Rows from block 3 of a small sound classifier, named by matrix and row number. Rows with one number belong to one channel. Each number is 50 + 15 x the weight over its row's rms, rounded and kept within 0 to 99. All counts start at 0. After the name is the row's rms in percent of the matrix's.
After each channel's rows are labels from the 100 clips, of 14976, where the channel reaches its highest value: "strongest on" is what is common among them. Only what is clearly more common there than usual is listed. The data: single notes of musical instruments (NSynth). In brackets: how many of the 100.
# convs0: first width-9 conv, stride 2 (model.blocks.3.convs.0.weight, 144x96x9, each kernel summed), inputs 0-95
# convs1: second width-9 conv (model.blocks.3.convs.1.weight, 144x144x9, transposed, each kernel summed), outputs 0-143

convs0.61 098:57 17 36 13 34 41 49 41 35 60 64 15 23 30 49 70 69 67 16 62 34 51 46 46 44 43 28 38 28 40 44 60 25 30 45 57 45 36 50 50 18 39 56 57 56 59 34 63 35 49 44 53 41 39 20 60 40 55 52 30 34 50 51 49 39 51 34 50 35 77 49 41 25 56 36 54 47 57 52 36 55 24 31 53 48 55 26 50 45 36 49 64 21 77 49 45
convs1.61 103:38 12 49 50 51 56 49 41 66 60 46 54 54 76 38 54 50 49 47 42 41 42 30 61 39 36 27 41 31 81 66 77 54 47 41 51 45 28 65 53 43 37 59 43 43 50 96 20 32 95 59 54 88 47 50 69 44 43 50 50 63 29 43 58 80 44 54 65 49 51 83 58 61 36 56 29 43 44 35 65 60 49 65 35 15 40 35 63 66 32 52 49 38 47 62 57 38 20 49 54 54 90 54 52 54 37 49 37 34 56 57 43 53 54 82 42 78 56 46 66 63 72 43 46 17 47 55 49 50 48 56 60 30 38 58 39 46 53 58 54 29 42 65 46
strongest on: octave 3 (51); pitch class G (35); pitch class C (32); note: G3 (32)

convs0.115 104:32 15 39 46 54 51 81 62 16 53 39 48 27 60 44 47 57 38 52 66 33 24 29 26 37 49 42 32 53 43 41 48 52 33 52 39 40 65 54 25 60 38 11 32 59 44 51 29 50 76 35 40 54 45 50 50 58 37 56 60 34 41 48 50 54 57 39 49 42 32 39 46 68 35 71 39 27 00 35 58 38 65 65 63 44 52 54 58 37 16 58 46 68 49 44 54
convs1.115 104:63 30 50 42 37 45 79 28 52 43 73 50 41 49 17 49 60 47 57 49 63 26 45 38 32 50 34 24 12 53 48 65 42 58 33 23 46 58 54 76 59 41 49 19 36 53 44 39 69 49 67 27 57 57 59 40 58 63 40 36 59 64 26 00 62 48 29 66 53 36 79 27 48 51 60 37 34 37 50 50 35 36 42 65 60 42 71 39 06 62 58 60 54 65 49 45 59 40 30 47 72 52 44 42 52 33 26 27 65 53 59 47 45 54 40 50 58 53 75 72 56 46 42 74 54 55 70 53 20 36 72 38 57 43 60 39 62 71 56 51 46 48 72 54
strongest on: pitch class F (92); octave 5 (78); note: F5 (76)

convs0.100 108:43 32 40 31 44 49 23 44 30 62 41 32 28 39 45 57 25 37 22 48 33 52 40 38 42 26 54 24 28 51 55 53 27 36 45 44 48 38 27 50 28 45 41 52 47 43 44 42 26 13 36 49 34 56 29 40 41 40 39 03 36 40 42 40 34 41 36 30 39 49 30 45 53 57 33 17 49 39 28 35 52 45 38 37 51 53 26 49 32 34 42 54 33 26 52 42
convs1.100 088:38 50 62 63 57 63 35 48 36 55 18 06 53 40 73 54 31 68 39 55 36 46 68 45 60 52 38 29 65 54 34 40 43 60 51 64 54 14 45 38 62 61 58 74 58 52 82 64 27 55 31 72 62 34 41 63 38 36 57 57 56 21 65 34 19 74 78 39 47 72 25 75 58 29 44 76 61 52 54 25 66 66 51 32 47 47 40 87 60 51 44 34 25 45 44 63 42 47 52 61 46 54 54 63 69 54 70 58 21 58 35 50 58 31 56 43 60 54 44 46 52 64 68 42 43 56 52 57 69 60 81 67 40 72 60 56 57 51 42 59 78 45 40 58
strongest on: octave 6 (36); guitar (34)

convs0.12 089:69 37 56 73 40 33 73 35 39 42 37 44 58 47 57 52 55 47 85 46 44 35 39 22 61 54 55 55 53 69 65 38 58 64 47 58 62 66 66 40 22 34 69 37 22 65 32 55 66 73 60 68 25 22 41 42 51 49 35 60 53 52 36 50 65 37 36 33 51 62 38 55 35 42 75 58 25 17 39 52 28 41 59 42 50 65 49 20 44 14 64 33 47 59 35 64
convs1.12 098:68 56 34 37 32 52 39 55 46 50 58 58 61 47 36 43 66 39 41 44 39 17 34 44 39 62 47 40 28 52 82 64 56 36 37 52 57 53 70 67 41 33 53 31 33 48 33 32 59 39 71 41 48 87 54 41 48 62 40 35 76 81 32 38 59 56 77 39 78 42 56 68 53 47 51 36 30 41 52 69 34 41 58 59 38 32 40 47 44 40 45 45 74 35 63 54 48 40 38 51 37 50 36 38 39 21 37 20 51 36 47 59 49 45 53 31 37 54 52 68 76 58 16 56 44 46 39 57 39 56 62 45 54 66 51 41 73 58 38 00 15 61 57 72
strongest on: octave 3 (98); pitch class D# (51); note: D#3 (50); note: D3 (47)

convs0.34 095:19 63 65 54 62 53 61 52 66 48 45 72 27 62 52 50 70 75 28 72 39 34 35 44 37 68 33 43 55 54 55 41 72 28 42 49 51 60 64 73 75 56 37 23 62 39 66 29 48 77 67 71 53 72 47 51 55 51 66 74 53 44 70 43 65 57 56 48 41 45 60 59 67 34 44 75 49 38 67 58 43 60 67 67 29 35 63 63 44 63 09 77 45 47 34 61
convs1.34 103:73 44 42 40 46 33 63 32 56 30 66 45 17 46 56 40 71 42 60 67 46 48 46 33 48 75 51 48 44 48 69 63 72 45 49 36 53 63 46 73 53 38 67 64 41 32 37 36 47 50 52 43 32 69 62 52 30 30 56 38 35 45 42 46 60 35 50 58 56 40 66 22 34 76 52 86 36 32 32 61 75 50 53 79 38 34 51 55 29 36 41 68 53 26 66 66 82 61 86 39 65 35 76 31 32 51 57 54 31 57 67 27 78 66 60 37 61 46 47 47 78 58 31 67 44 43 82 24 23 37 59 42 67 39 42 41 47 51 55 34 35 57 53 45
strongest on: octave 6 (41); pitch class F# (40); organ (29)

convs0.25 094:29 58 41 73 38 58 60 27 52 53 36 48 65 53 73 60 73 61 54 23 44 29 46 71 58 48 42 65 51 41 55 52 52 34 53 49 47 49 74 73 31 54 59 54 00 61 20 43 58 81 51 57 53 42 42 21 49 50 33 58 70 67 46 50 61 60 52 53 47 54 45 49 32 54 68 46 69 52 30 44 29 29 56 04 51 62 47 21 44 56 50 51 35 56 23 52
convs1.25 102:72 60 27 40 28 25 68 63 50 31 50 40 53 84 27 23 65 43 63 37 83 50 34 73 37 31 52 86 48 55 62 48 50 31 41 47 73 38 31 39 59 30 39 20 48 37 57 47 48 49 81 36 68 59 32 29 49 58 65 24 17 72 39 22 66 46 33 72 58 40 53 46 46 48 62 53 36 50 57 40 43 36 52 49 47 52 62 49 17 47 59 43 60 74 60 47 62 23 58 50 49 63 61 36 33 34 63 47 36 47 37 54 53 47 46 62 47 18 64 51 65 78 47 66 42 52 50 61 53 37 57 29 79 60 46 34 45 59 23 66 44 49 66 34
strongest on: pitch class G (83); octave 4 (62); note: G4 (57)

convs0.130 093:41 59 49 34 75 54 34 37 65 34 34 44 62 48 46 57 19 25 31 57 59 50 53 58 52 31 52 69 39 54 56 73 49 31 49 43 41 51 48 14 45 49 26 30 52 34 33 57 57 77 28 56 60 21 50 26 59 54 23 54 53 53 27 51 56 38 61 41 47 51 46 57 72 41 68 49 71 54 03 61 57 68 55 56 47 69 43 42 75 74 65 17 56 40 62 48
convs1.130 105:59 55 64 58 35 58 66 38 53 35 54 52 25 66 55 46 59 41 46 70 58 50 50 70 61 34 68 46 62 57 47 40 55 58 56 22 43 41 30 50 43 48 48 66 45 21 59 50 90 51 63 46 47 52 24 29 47 58 59 38 57 64 39 52 31 57 31 56 20 57 44 24 24 61 59 40 45 57 33 37 41 43 77 85 50 49 72 63 53 38 41 56 50 38 52 65 85 45 66 63 62 25 72 28 45 56 57 58 74 61 50 08 85 65 69 27 55 48 30 42 45 48 55 36 43 47 83 17 18 38 53 28 58 49 37 45 48 61 53 62 53 33 75 50
strongest on: pitch class A (85); octave 5 (56); note: A5 (53)

convs0.43 105:98 03 45 57 51 55 48 28 29 77 29 48 40 37 52 64 41 36 66 39 24 45 39 38 67 37 28 29 45 46 52 45 39 36 42 45 57 50 28 47 44 20 47 56 46 37 30 44 49 20 48 47 42 55 33 28 53 22 44 32 42 37 13 47 38 44 31 26 38 59 44 43 50 54 55 28 41 38 38 40 41 50 45 39 42 60 34 25 37 52 50 62 42 63 47 43
convs1.43 114:55 42 54 59 39 33 31 52 27 30 33 61 46 36 30 42 50 69 30 57 36 06 46 40 37 74 32 45 48 60 43 49 48 77 42 69 66 57 53 50 62 54 44 56 48 49 42 59 41 38 58 68 56 68 50 39 50 52 62 74 61 28 62 50 59 43 96 33 50 52 48 78 52 29 54 70 41 91 66 46 32 48 51 49 76 42 38 44 59 54 59 37 73 41 36 49 56 24 52 53 47 64 41 30 57 53 56 04 33 45 46 69 49 31 39 47 58 42 48 75 62 29 43 46 71 66 61 59 46 55 66 64 61 59 42 56 67 47 41 00 49 77 48 72
strongest on: octave 3 (97); pitch class D (72); note: D3 (72); pitch class D# (25)

convs0.4 087:22 87 44 68 43 53 44 44 62 07 31 65 73 38 28 38 81 38 65 23 65 46 45 47 39 42 46 64 52 36 46 53 28 33 44 49 41 41 45 50 58 43 55 42 54 46 18 47 64 54 39 38 74 27 49 40 51 41 54 39 51 57 53 37 32 42 56 23 43 34 59 35 39 49 26 43 43 62 64 36 31 41 18 60 46 52 44 16 46 54 35 30 56 21 32 40
convs1.4 084:82 47 48 50 31 49 61 49 49 22 61 48 63 78 57 24 49 39 61 51 63 33 28 78 47 21 68 64 42 70 49 47 59 35 40 57 57 86 21 51 48 53 53 45 43 55 73 41 66 70 44 56 65 72 23 39 48 49 64 31 18 60 45 47 60 70 32 67 43 42 47 39 58 75 39 35 18 56 48 49 42 42 61 79 27 48 53 47 43 43 47 67 57 47 53 48 83 27 64 55 70 65 44 26 46 32 54 52 58 50 68 48 49 70 63 62 53 24 56 52 36 70 36 54 29 59 27 43 24 49 41 56 81 27 50 56 39 44 56 62 32 34 59 18
strongest on: pitch class A (100); octave 4 (57); note: A4 (57); octave 5 (37)

convs0.95 094:99 13 51 62 62 52 69 36 36 76 28 49 38 26 62 58 41 36 65 38 30 41 41 31 70 51 38 40 49 55 45 40 47 59 47 41 58 56 36 40 33 21 47 50 39 48 38 58 48 48 61 52 50 38 48 30 41 32 44 57 40 51 11 40 38 43 35 33 34 66 48 38 35 61 52 31 49 33 38 41 25 36 42 38 43 54 42 07 45 45 65 71 45 66 47 58
convs1.95 109:65 51 47 58 38 30 29 56 41 19 38 67 47 25 18 32 58 66 39 64 29 00 53 50 25 65 32 59 39 51 45 46 38 57 42 65 74 71 54 45 63 48 58 46 34 48 29 55 58 34 70 67 49 73 49 48 41 39 69 61 48 59 58 45 65 45 78 37 68 59 52 64 50 36 43 70 49 67 63 46 35 42 58 55 72 37 35 48 57 45 46 36 75 37 50 54 55 44 57 53 47 46 40 28 53 57 48 00 29 51 40 64 58 44 44 37 46 31 44 67 51 29 45 52 70 61 56 67 48 56 59 64 67 62 37 47 76 44 44 00 47 74 56 63
strongest on: octave 3 (99); pitch class D# (70); note: D#3 (69); note: D3 (30)

convs0.1 102:52 38 53 25 52 56 48 41 07 75 57 36 24 50 32 59 82 48 13 64 28 50 44 00 44 34 57 34 46 35 50 39 31 39 54 49 65 52 44 22 39 21 50 58 52 48 30 60 34 28 41 50 49 47 24 52 48 58 43 18 31 48 43 57 42 54 28 59 39 60 48 49 61 55 38 42 39 30 34 37 56 49 40 51 60 51 34 53 51 33 52 48 21 53 59 49
convs1.1 099:51 31 59 44 40 73 43 62 62 53 56 39 31 65 48 57 41 57 41 30 29 34 38 67 46 26 37 21 36 77 40 65 60 52 33 53 61 34 47 68 69 66 39 40 51 56 92 40 42 70 48 48 93 42 46 68 65 55 45 31 71 12 47 29 66 55 62 56 59 74 75 51 69 56 53 53 38 54 47 35 67 39 43 36 31 61 43 68 54 52 64 56 46 61 35 45 42 03 43 52 46 81 47 58 71 55 46 32 43 46 53 48 38 55 49 63 74 72 49 67 70 65 51 50 29 41 35 29 46 62 92 65 44 51 69 57 59 58 57 47 55 30 53 70
strongest on: pitch class F (65); octave 5 (60); note: F5 (58); octave 7 (30)

convs0.65 118:40 43 33 35 31 36 18 40 51 43 47 39 47 46 27 54 44 32 36 51 23 48 31 47 54 40 64 47 36 45 66 55 32 42 55 39 55 47 27 31 29 46 48 58 45 44 39 44 42 06 35 58 48 31 13 38 49 44 44 05 47 47 37 42 45 48 36 28 52 45 43 51 60 61 22 22 46 36 25 28 50 44 38 43 61 60 31 43 52 54 32 45 04 42 53 45
convs1.65 102:43 77 61 57 58 66 35 57 39 58 31 07 34 40 65 70 43 51 40 44 48 39 48 61 65 49 47 48 84 43 46 27 58 66 87 61 28 34 50 18 46 58 37 95 60 51 57 49 29 58 25 82 72 42 29 68 61 71 51 57 42 41 62 64 39 49 89 51 44 51 38 60 54 34 44 13 47 51 33 48 67 72 60 38 33 61 46 79 52 47 53 42 13 53 47 44 38 68 38 56 36 36 45 53 57 66 68 54 44 49 26 41 40 34 46 51 38 56 44 31 39 62 52 41 21 44 49 50 63 51 68 44 31 62 67 64 48 43 57 60 49 43 34 59
strongest on: octave 6 (39); guitar (35); octave 7 (25)

convs0.131 089:21 45 36 62 26 60 51 35 53 30 16 55 64 54 32 51 69 33 63 28 42 26 54 61 55 33 53 64 48 32 52 48 30 51 52 59 48 47 45 28 37 42 58 55 00 51 41 46 53 58 27 48 67 18 45 31 55 42 49 37 59 62 55 59 40 52 56 39 51 49 51 48 46 50 47 36 74 52 34 33 32 32 24 33 50 71 37 14 55 66 62 17 63 43 35 39
convs1.131 099:72 55 36 59 21 39 64 69 29 38 54 53 60 71 31 36 57 31 55 43 66 47 34 84 42 30 61 78 53 52 55 41 59 56 50 42 57 50 00 53 55 42 40 30 52 42 47 32 47 53 47 48 74 53 24 44 57 66 55 39 09 71 40 58 84 58 49 59 57 46 75 38 55 67 41 28 37 60 52 47 24 38 62 70 45 69 74 40 30 54 69 53 70 97 55 33 62 33 59 56 39 51 58 42 53 49 61 43 49 41 44 44 53 69 41 52 43 18 65 46 40 54 43 72 38 44 39 42 31 47 46 37 93 52 44 45 39 57 43 57 40 49 66 34
strongest on: pitch class A (100); octave 4 (79); note: A4 (79)

convs0.87 093:55 33 47 29 63 53 60 29 09 57 51 55 35 60 52 57 76 41 26 63 37 36 40 01 37 13 44 28 54 35 35 52 39 18 55 39 30 53 52 04 53 40 33 39 37 22 43 40 45 55 31 48 58 59 44 35 59 32 43 44 41 32 55 65 44 56 43 63 41 28 63 51 58 40 68 27 44 37 40 68 48 60 54 53 46 45 45 50 47 31 51 34 59 43 43 53
convs1.87 111:66 53 55 42 47 52 72 53 51 54 77 37 16 49 37 55 41 70 48 38 51 42 52 59 38 32 50 34 28 90 29 45 28 59 37 33 53 38 46 56 78 63 29 24 46 47 74 46 55 55 90 58 67 39 46 47 73 72 46 38 56 66 29 14 63 54 50 57 51 58 68 25 54 52 67 54 42 57 45 26 83 43 33 53 53 69 72 51 26 58 70 61 47 62 20 44 47 16 35 50 62 63 41 48 59 54 43 42 56 40 57 53 42 55 41 59 68 66 80 71 46 40 57 58 39 54 44 25 31 32 84 53 45 49 58 39 42 63 64 57 56 18 65 57
strongest on: pitch class F (61); octave 5 (53); note: F5 (49); octave 7 (37)

convs0.83 102:36 39 39 46 30 53 27 28 51 07 26 46 57 46 20 51 48 30 51 57 38 24 34 52 44 24 45 43 42 34 62 53 37 27 50 39 20 40 37 16 42 49 51 34 24 32 46 39 50 41 32 59 55 15 42 32 56 24 58 32 55 48 46 49 47 49 41 34 55 28 51 49 56 47 55 25 64 48 38 55 35 53 46 35 36 49 36 18 34 58 47 20 31 35 40 48
convs1.83 102:71 78 48 59 49 47 53 75 37 55 54 40 10 37 37 49 49 54 50 55 61 52 57 77 50 46 53 58 63 58 37 19 42 98 71 41 36 46 41 31 57 56 34 51 53 45 53 50 53 55 40 55 73 27 34 51 64 60 49 68 15 59 52 60 63 57 69 50 45 44 61 41 38 59 40 09 49 67 27 42 74 47 64 66 69 67 68 57 44 48 58 49 32 99 38 44 67 59 39 56 45 34 54 41 51 53 69 45 50 50 46 46 62 57 41 53 44 30 73 42 06 33 61 64 32 65 53 31 34 26 74 45 53 53 50 51 35 42 54 59 60 24 53 44
strongest on: pitch class A (71); octave 6 (48); note: A6 (38); octave 7 (29)

convs0.11 103:29 40 52 00 44 56 19 41 38 48 34 26 60 58 70 43 28 74 38 57 37 40 31 53 63 48 52 61 79 62 35 31 39 58 40 54 34 44 46 50 18 79 62 62 52 56 41 61 49 50 50 39 27 39 50 66 43 45 49 51 52 34 86 60 52 62 60 64 37 49 49 50 50 79 39 52 35 80 15 32 57 38 43 27 53 61 44 45 38 30 55 44 55 44 47 44
convs1.11 109:40 46 34 53 60 54 69 28 48 77 46 75 60 27 49 32 55 55 64 42 81 59 64 49 35 73 44 66 49 29 55 40 39 50 36 48 35 27 66 50 78 50 63 24 57 43 35 45 03 24 91 73 28 29 53 55 41 16 53 79 40 28 26 31 42 55 80 33 62 48 54 56 47 35 29 91 64 74 49 63 48 39 44 47 63 62 41 56 60 55 47 48 60 54 60 58 31 45 44 53 40 43 45 57 52 29 56 44 35 49 46 49 58 50 47 37 43 38 48 63 42 48 54 57 29 72 50 61 51 54 34 67 41 66 40 39 43 51 30 27 58 67 82 38
strongest on: pitch class G (48); octave 1 (34); note: G3 (26)

convs0.127 113:48 48 46 09 24 52 49 41 78 22 36 44 62 45 42 41 36 48 48 30 34 43 37 29 70 47 61 47 51 38 54 48 20 52 48 36 58 35 24 36 08 49 64 51 43 34 36 56 54 25 49 56 36 17 30 35 49 41 40 21 51 53 46 41 44 33 44 10 50 43 56 51 36 63 38 41 37 36 44 35 33 33 36 47 51 67 24 35 69 56 56 43 32 41 34 47
convs1.127 097:56 84 63 49 58 69 33 51 38 37 46 33 69 29 73 53 47 48 42 40 45 54 53 68 70 60 35 54 66 30 49 32 53 49 66 73 47 44 32 23 43 46 51 70 54 46 26 26 20 35 50 69 48 66 26 49 50 56 77 55 39 69 41 77 28 52 86 54 35 27 27 81 67 48 45 41 52 62 43 69 32 73 62 59 33 56 38 57 67 58 51 48 37 32 65 34 54 55 65 68 37 26 60 52 47 38 52 58 16 36 33 54 50 52 31 60 25 37 30 28 51 59 47 40 42 61 31 55 44 69 67 44 42 63 54 52 63 15 42 30 42 82 62 58
strongest on: pitch class A (57); octave 7 (52); note: A7 (38)

convs0.82 106:39 36 47 36 56 56 47 47 31 64 45 21 31 28 69 63 23 65 25 50 43 57 48 28 28 20 54 18 31 48 43 44 24 26 30 56 50 41 36 60 44 38 48 40 32 51 55 33 22 45 35 37 25 62 43 54 53 40 38 30 27 38 53 51 36 20 55 36 40 60 33 41 49 43 44 39 60 58 45 39 51 44 41 45 42 31 22 65 21 14 55 50 63 29 41 46
convs1.82 097:57 26 58 62 57 33 58 47 56 37 57 43 63 56 56 57 38 66 46 65 31 54 64 74 37 24 47 32 42 60 19 61 39 34 25 64 67 48 52 68 57 47 57 50 42 62 94 52 40 74 53 47 66 43 45 52 33 16 51 51 57 57 46 07 38 61 51 54 53 73 43 63 53 55 47 99 33 58 53 37 48 50 49 42 45 23 47 82 79 59 33 55 47 67 38 66 55 32 58 49 76 64 83 54 62 31 37 51 37 50 60 50 61 46 78 48 68 62 53 46 42 67 69 51 49 63 41 47 60 62 70 60 59 39 47 57 47 41 51 69 80 44 73 47
strongest on: pitch class G (79); octave 4 (79); note: G4 (59)

convs0.62 099:23 40 31 55 02 52 54 31 44 43 37 37 68 37 51 63 60 57 54 50 36 29 40 59 65 56 39 58 44 30 66 56 31 39 41 50 35 38 44 63 24 50 55 58 23 38 06 46 50 37 42 46 63 22 30 41 49 35 50 25 65 54 45 54 47 60 47 43 42 49 46 42 30 59 59 39 66 35 32 21 40 11 45 22 53 50 35 35 41 52 65 54 26 46 27 54
convs1.62 101:46 58 30 41 44 46 61 51 34 63 35 39 54 62 30 17 55 40 68 35 76 25 34 80 39 21 47 89 50 43 60 45 36 62 52 57 42 40 37 36 64 42 39 42 56 49 50 22 32 50 72 59 99 41 09 43 59 53 60 54 17 79 44 55 65 42 56 68 57 23 58 53 52 38 58 31 45 65 45 57 26 52 75 35 43 49 58 72 36 49 59 42 32 99 56 48 41 40 46 55 35 55 50 34 44 43 61 35 38 43 32 51 37 43 59 50 43 32 72 47 44 61 52 70 27 50 45 64 52 52 59 36 52 47 62 49 34 47 41 57 49 58 66 44
strongest on: pitch class G (71); octave 5 (39); note: G5 (37)

convs0.47 091:26 62 43 68 35 55 55 36 55 20 30 52 64 44 43 49 74 12 80 29 59 25 52 57 56 50 45 72 52 32 51 46 31 47 50 44 48 48 59 49 46 34 64 47 13 51 13 54 69 65 38 58 60 22 43 47 55 47 36 39 62 66 49 42 45 50 60 38 52 43 43 46 27 46 46 43 51 46 33 34 36 38 37 17 52 66 39 17 58 62 51 08 57 44 31 56
convs1.47 099:76 60 55 47 31 50 73 57 42 32 64 54 68 76 51 33 51 19 65 25 48 51 32 86 70 20 43 66 55 53 67 51 54 40 47 31 62 57 06 58 34 39 51 48 50 44 54 41 54 48 61 35 69 71 20 48 50 53 66 34 44 61 36 50 62 60 28 65 58 50 40 32 63 84 60 30 19 48 57 63 20 41 49 75 29 52 65 49 37 43 53 60 63 63 54 41 71 29 56 53 55 56 48 53 42 46 53 50 50 42 62 45 39 87 54 72 38 36 51 46 51 93 21 41 41 44 38 54 24 55 41 43 77 41 49 59 59 44 41 45 23 48 68 37
strongest on: pitch class A (100); octave 4 (86); note: A4 (86)

convs0.123 097:67 15 47 18 49 52 66 27 39 77 28 45 41 41 48 57 34 39 28 31 38 47 52 48 53 44 38 10 48 54 43 60 48 45 49 31 29 47 32 45 48 41 57 49 48 48 41 43 35 25 55 45 43 45 45 30 41 23 36 48 42 40 51 35 43 45 42 05 43 55 35 38 46 55 41 31 49 31 49 48 25 51 46 34 41 43 46 01 20 59 19 62 47 46 46 52
convs1.123 107:60 44 54 62 59 19 29 68 46 21 27 58 62 28 36 40 51 71 40 58 10 22 48 42 33 51 37 61 53 48 43 52 48 71 47 71 67 48 41 49 64 42 42 59 42 62 34 55 49 20 60 62 64 68 47 40 60 41 77 68 43 43 55 47 51 40 58 46 54 67 49 61 67 33 53 77 66 67 76 35 43 53 62 60 78 51 38 53 58 61 68 30 59 47 44 49 63 58 61 53 45 54 54 36 43 64 48 02 04 38 35 55 58 36 31 42 53 36 35 68 61 30 51 39 70 61 59 69 48 65 62 54 81 74 45 55 71 37 36 29 62 77 68 61
strongest on: octave 6 (66); pitch class G (52); note: G6 (45); pitch class F# (37)

convs0.106 090:61 21 46 45 62 52 75 44 21 70 35 66 33 55 45 61 52 38 39 55 42 43 32 06 39 27 41 27 54 41 49 45 54 25 47 41 30 61 48 00 71 40 20 36 36 28 44 29 49 72 38 52 50 44 55 29 56 42 51 60 40 33 48 54 58 57 54 49 46 31 60 53 71 40 74 50 47 24 35 68 41 65 67 62 45 56 53 42 39 48 50 34 68 51 44 54
convs1.106 098:80 44 48 52 43 35 67 35 42 49 72 41 29 54 15 58 52 52 50 50 59 25 44 43 27 54 57 35 31 80 41 50 37 65 34 29 51 58 52 66 72 54 38 28 35 51 52 29 70 54 93 35 57 51 57 33 60 78 29 34 50 57 35 19 59 53 33 59 53 36 69 22 45 47 63 46 32 45 38 45 43 39 51 73 59 65 75 38 05 53 67 59 61 62 31 47 58 32 27 37 70 63 39 28 51 44 36 32 56 49 58 58 54 63 40 42 67 61 76 66 57 37 48 62 53 53 59 29 15 33 57 27 62 45 52 38 38 58 58 55 51 35 72 58
strongest on: pitch class F (73); octave 5 (68); note: F5 (54)

convs0.99 108:18 54 49 73 54 58 45 49 61 62 52 59 42 57 32 47 78 50 43 53 57 43 43 36 33 61 30 40 63 42 53 32 64 48 38 49 40 45 65 82 77 60 33 17 50 49 65 22 52 68 74 64 65 40 69 54 48 38 66 54 62 44 70 31 53 57 61 49 40 25 60 53 76 47 26 64 48 54 72 38 37 56 59 60 19 25 74 44 29 45 12 68 64 54 44 46
convs1.99 113:56 51 32 41 60 38 59 41 54 42 49 43 26 64 57 31 61 36 57 74 66 57 29 52 61 43 48 65 54 63 65 53 81 29 50 42 58 62 48 53 56 46 77 58 51 52 53 14 52 65 51 40 58 62 43 51 31 43 46 31 30 50 48 52 62 47 41 64 59 34 74 39 26 61 46 49 34 38 08 74 67 42 51 61 35 43 52 61 38 19 31 58 23 49 72 78 57 54 69 40 67 57 78 17 36 38 59 60 46 60 52 41 64 58 75 57 63 45 56 52 70 64 33 69 11 44 88 34 28 30 58 46 52 41 47 47 16 47 65 71 41 39 55 28
strongest on: pitch class G (44); octave 5 (41); pitch class F# (31)

convs0.142 094:46 21 42 21 38 50 42 53 25 67 52 22 15 34 43 69 46 63 19 49 38 50 45 47 36 21 36 24 25 45 41 59 23 40 46 52 56 38 48 50 35 28 51 61 40 57 43 50 32 49 31 49 33 64 17 52 46 61 43 30 34 48 51 56 36 27 36 48 47 67 38 38 42 48 35 46 56 45 47 34 41 32 24 55 44 63 26 60 26 27 63 60 18 66 50 44
convs1.142 090:38 12 64 50 39 53 55 47 60 50 50 45 63 72 50 74 37 55 40 58 34 48 29 61 42 37 41 22 52 79 45 79 62 24 33 57 62 21 61 57 53 51 62 44 43 54 99 44 35 91 54 45 80 51 55 66 32 42 53 51 61 06 44 46 61 55 52 58 51 66 64 66 58 46 49 64 44 61 47 47 61 44 59 39 22 45 45 77 73 41 45 48 49 48 53 65 36 16 48 54 59 79 59 64 57 39 53 46 15 55 47 51 58 53 77 37 76 67 48 65 82 78 45 42 35 51 50 44 66 48 69 74 41 42 53 41 51 47 58 59 48 35 56 45
strongest on: octave 3 (77); pitch class F# (64); note: F#3 (59)

convs0.136 095:54 49 43 23 59 49 41 33 44 67 40 44 34 43 41 46 61 44 34 41 23 63 38 32 36 16 53 23 34 47 49 43 29 29 41 39 46 48 30 26 41 42 38 48 49 23 43 37 34 21 36 46 15 53 28 33 47 36 34 18 26 24 41 53 38 26 27 27 37 62 61 40 60 46 50 18 38 32 30 47 52 49 41 46 58 52 33 42 49 28 43 45 39 38 55 38
convs1.136 081:42 52 78 61 64 69 40 58 48 50 57 03 45 46 78 62 26 64 31 43 28 50 62 80 73 47 62 25 54 62 24 54 34 53 36 60 53 25 39 54 43 61 35 67 58 52 81 45 36 60 27 78 43 41 34 47 70 61 51 49 59 48 47 36 18 64 94 41 49 54 22 57 72 57 45 64 38 59 45 28 59 65 59 59 46 63 50 64 64 63 61 56 30 32 27 31 57 33 61 50 57 57 73 54 58 60 52 64 30 33 44 44 50 48 38 63 55 54 32 56 63 67 68 38 45 59 27 32 55 61 90 58 44 58 58 64 45 38 47 54 75 46 33 56
strongest on: pitch class F (49); octave 5 (42); note: F5 (27)

convs0.32 092:09 36 58 85 20 33 44 54 40 46 42 36 65 52 26 35 75 33 77 52 64 43 56 18 64 40 42 33 52 34 43 40 34 40 59 37 39 33 49 58 81 28 60 47 46 68 22 37 59 39 42 70 50 13 36 49 56 58 38 24 44 55 39 38 44 60 42 36 46 38 33 44 36 54 40 56 35 32 52 31 42 34 48 38 67 65 40 56 48 48 47 50 64 24 40 58
convs1.32 118:46 51 32 52 48 64 43 31 55 47 46 37 53 65 60 57 48 33 53 34 65 53 18 72 65 11 39 59 47 48 79 59 45 33 47 54 49 69 44 50 40 51 43 54 45 65 57 16 66 52 79 30 94 55 28 58 60 59 48 37 70 46 63 42 55 61 40 70 65 05 49 55 62 58 56 22 39 47 40 80 23 40 44 42 33 36 51 56 38 54 55 49 37 76 48 37 62 38 22 56 35 82 32 48 38 23 54 56 50 44 56 52 32 53 59 68 44 54 56 41 58 95 29 58 38 49 33 60 55 61 48 46 37 43 62 72 37 44 64 52 36 45 21 69
strongest on: octave 3 (62); pitch class C# (43); note: C#3 (40); note: B2 (26)

convs0.41 092:17 62 35 00 47 59 65 32 57 10 24 38 63 41 80 68 35 54 51 35 59 57 43 94 63 43 51 47 59 52 41 49 40 32 55 35 47 39 57 38 63 70 51 47 56 59 14 54 68 74 52 49 35 64 41 65 56 51 45 47 55 52 44 41 54 44 55 67 50 53 45 54 43 45 41 41 48 69 24 49 52 47 36 45 75 48 37 37 78 55 46 58 73 70 52 50
convs1.41 119:55 49 35 48 45 47 60 46 44 56 42 50 51 47 56 38 66 50 45 64 76 66 45 67 43 47 58 92 60 46 76 56 56 43 56 50 51 27 45 41 56 26 65 48 44 51 43 26 37 42 63 62 30 50 61 48 37 42 56 50 10 66 40 40 44 55 44 47 45 25 51 48 33 49 39 66 55 62 02 75 43 65 67 45 39 66 55 39 54 34 48 47 47 51 93 69 44 65 82 63 51 38 84 56 25 38 53 57 53 53 44 36 66 53 36 38 52 24 41 51 60 58 33 51 00 70 45 40 49 50 44 48 70 57 34 37 37 51 40 80 34 53 65 15
strongest on: octave 3 (94); pitch class G (71); note: G3 (68)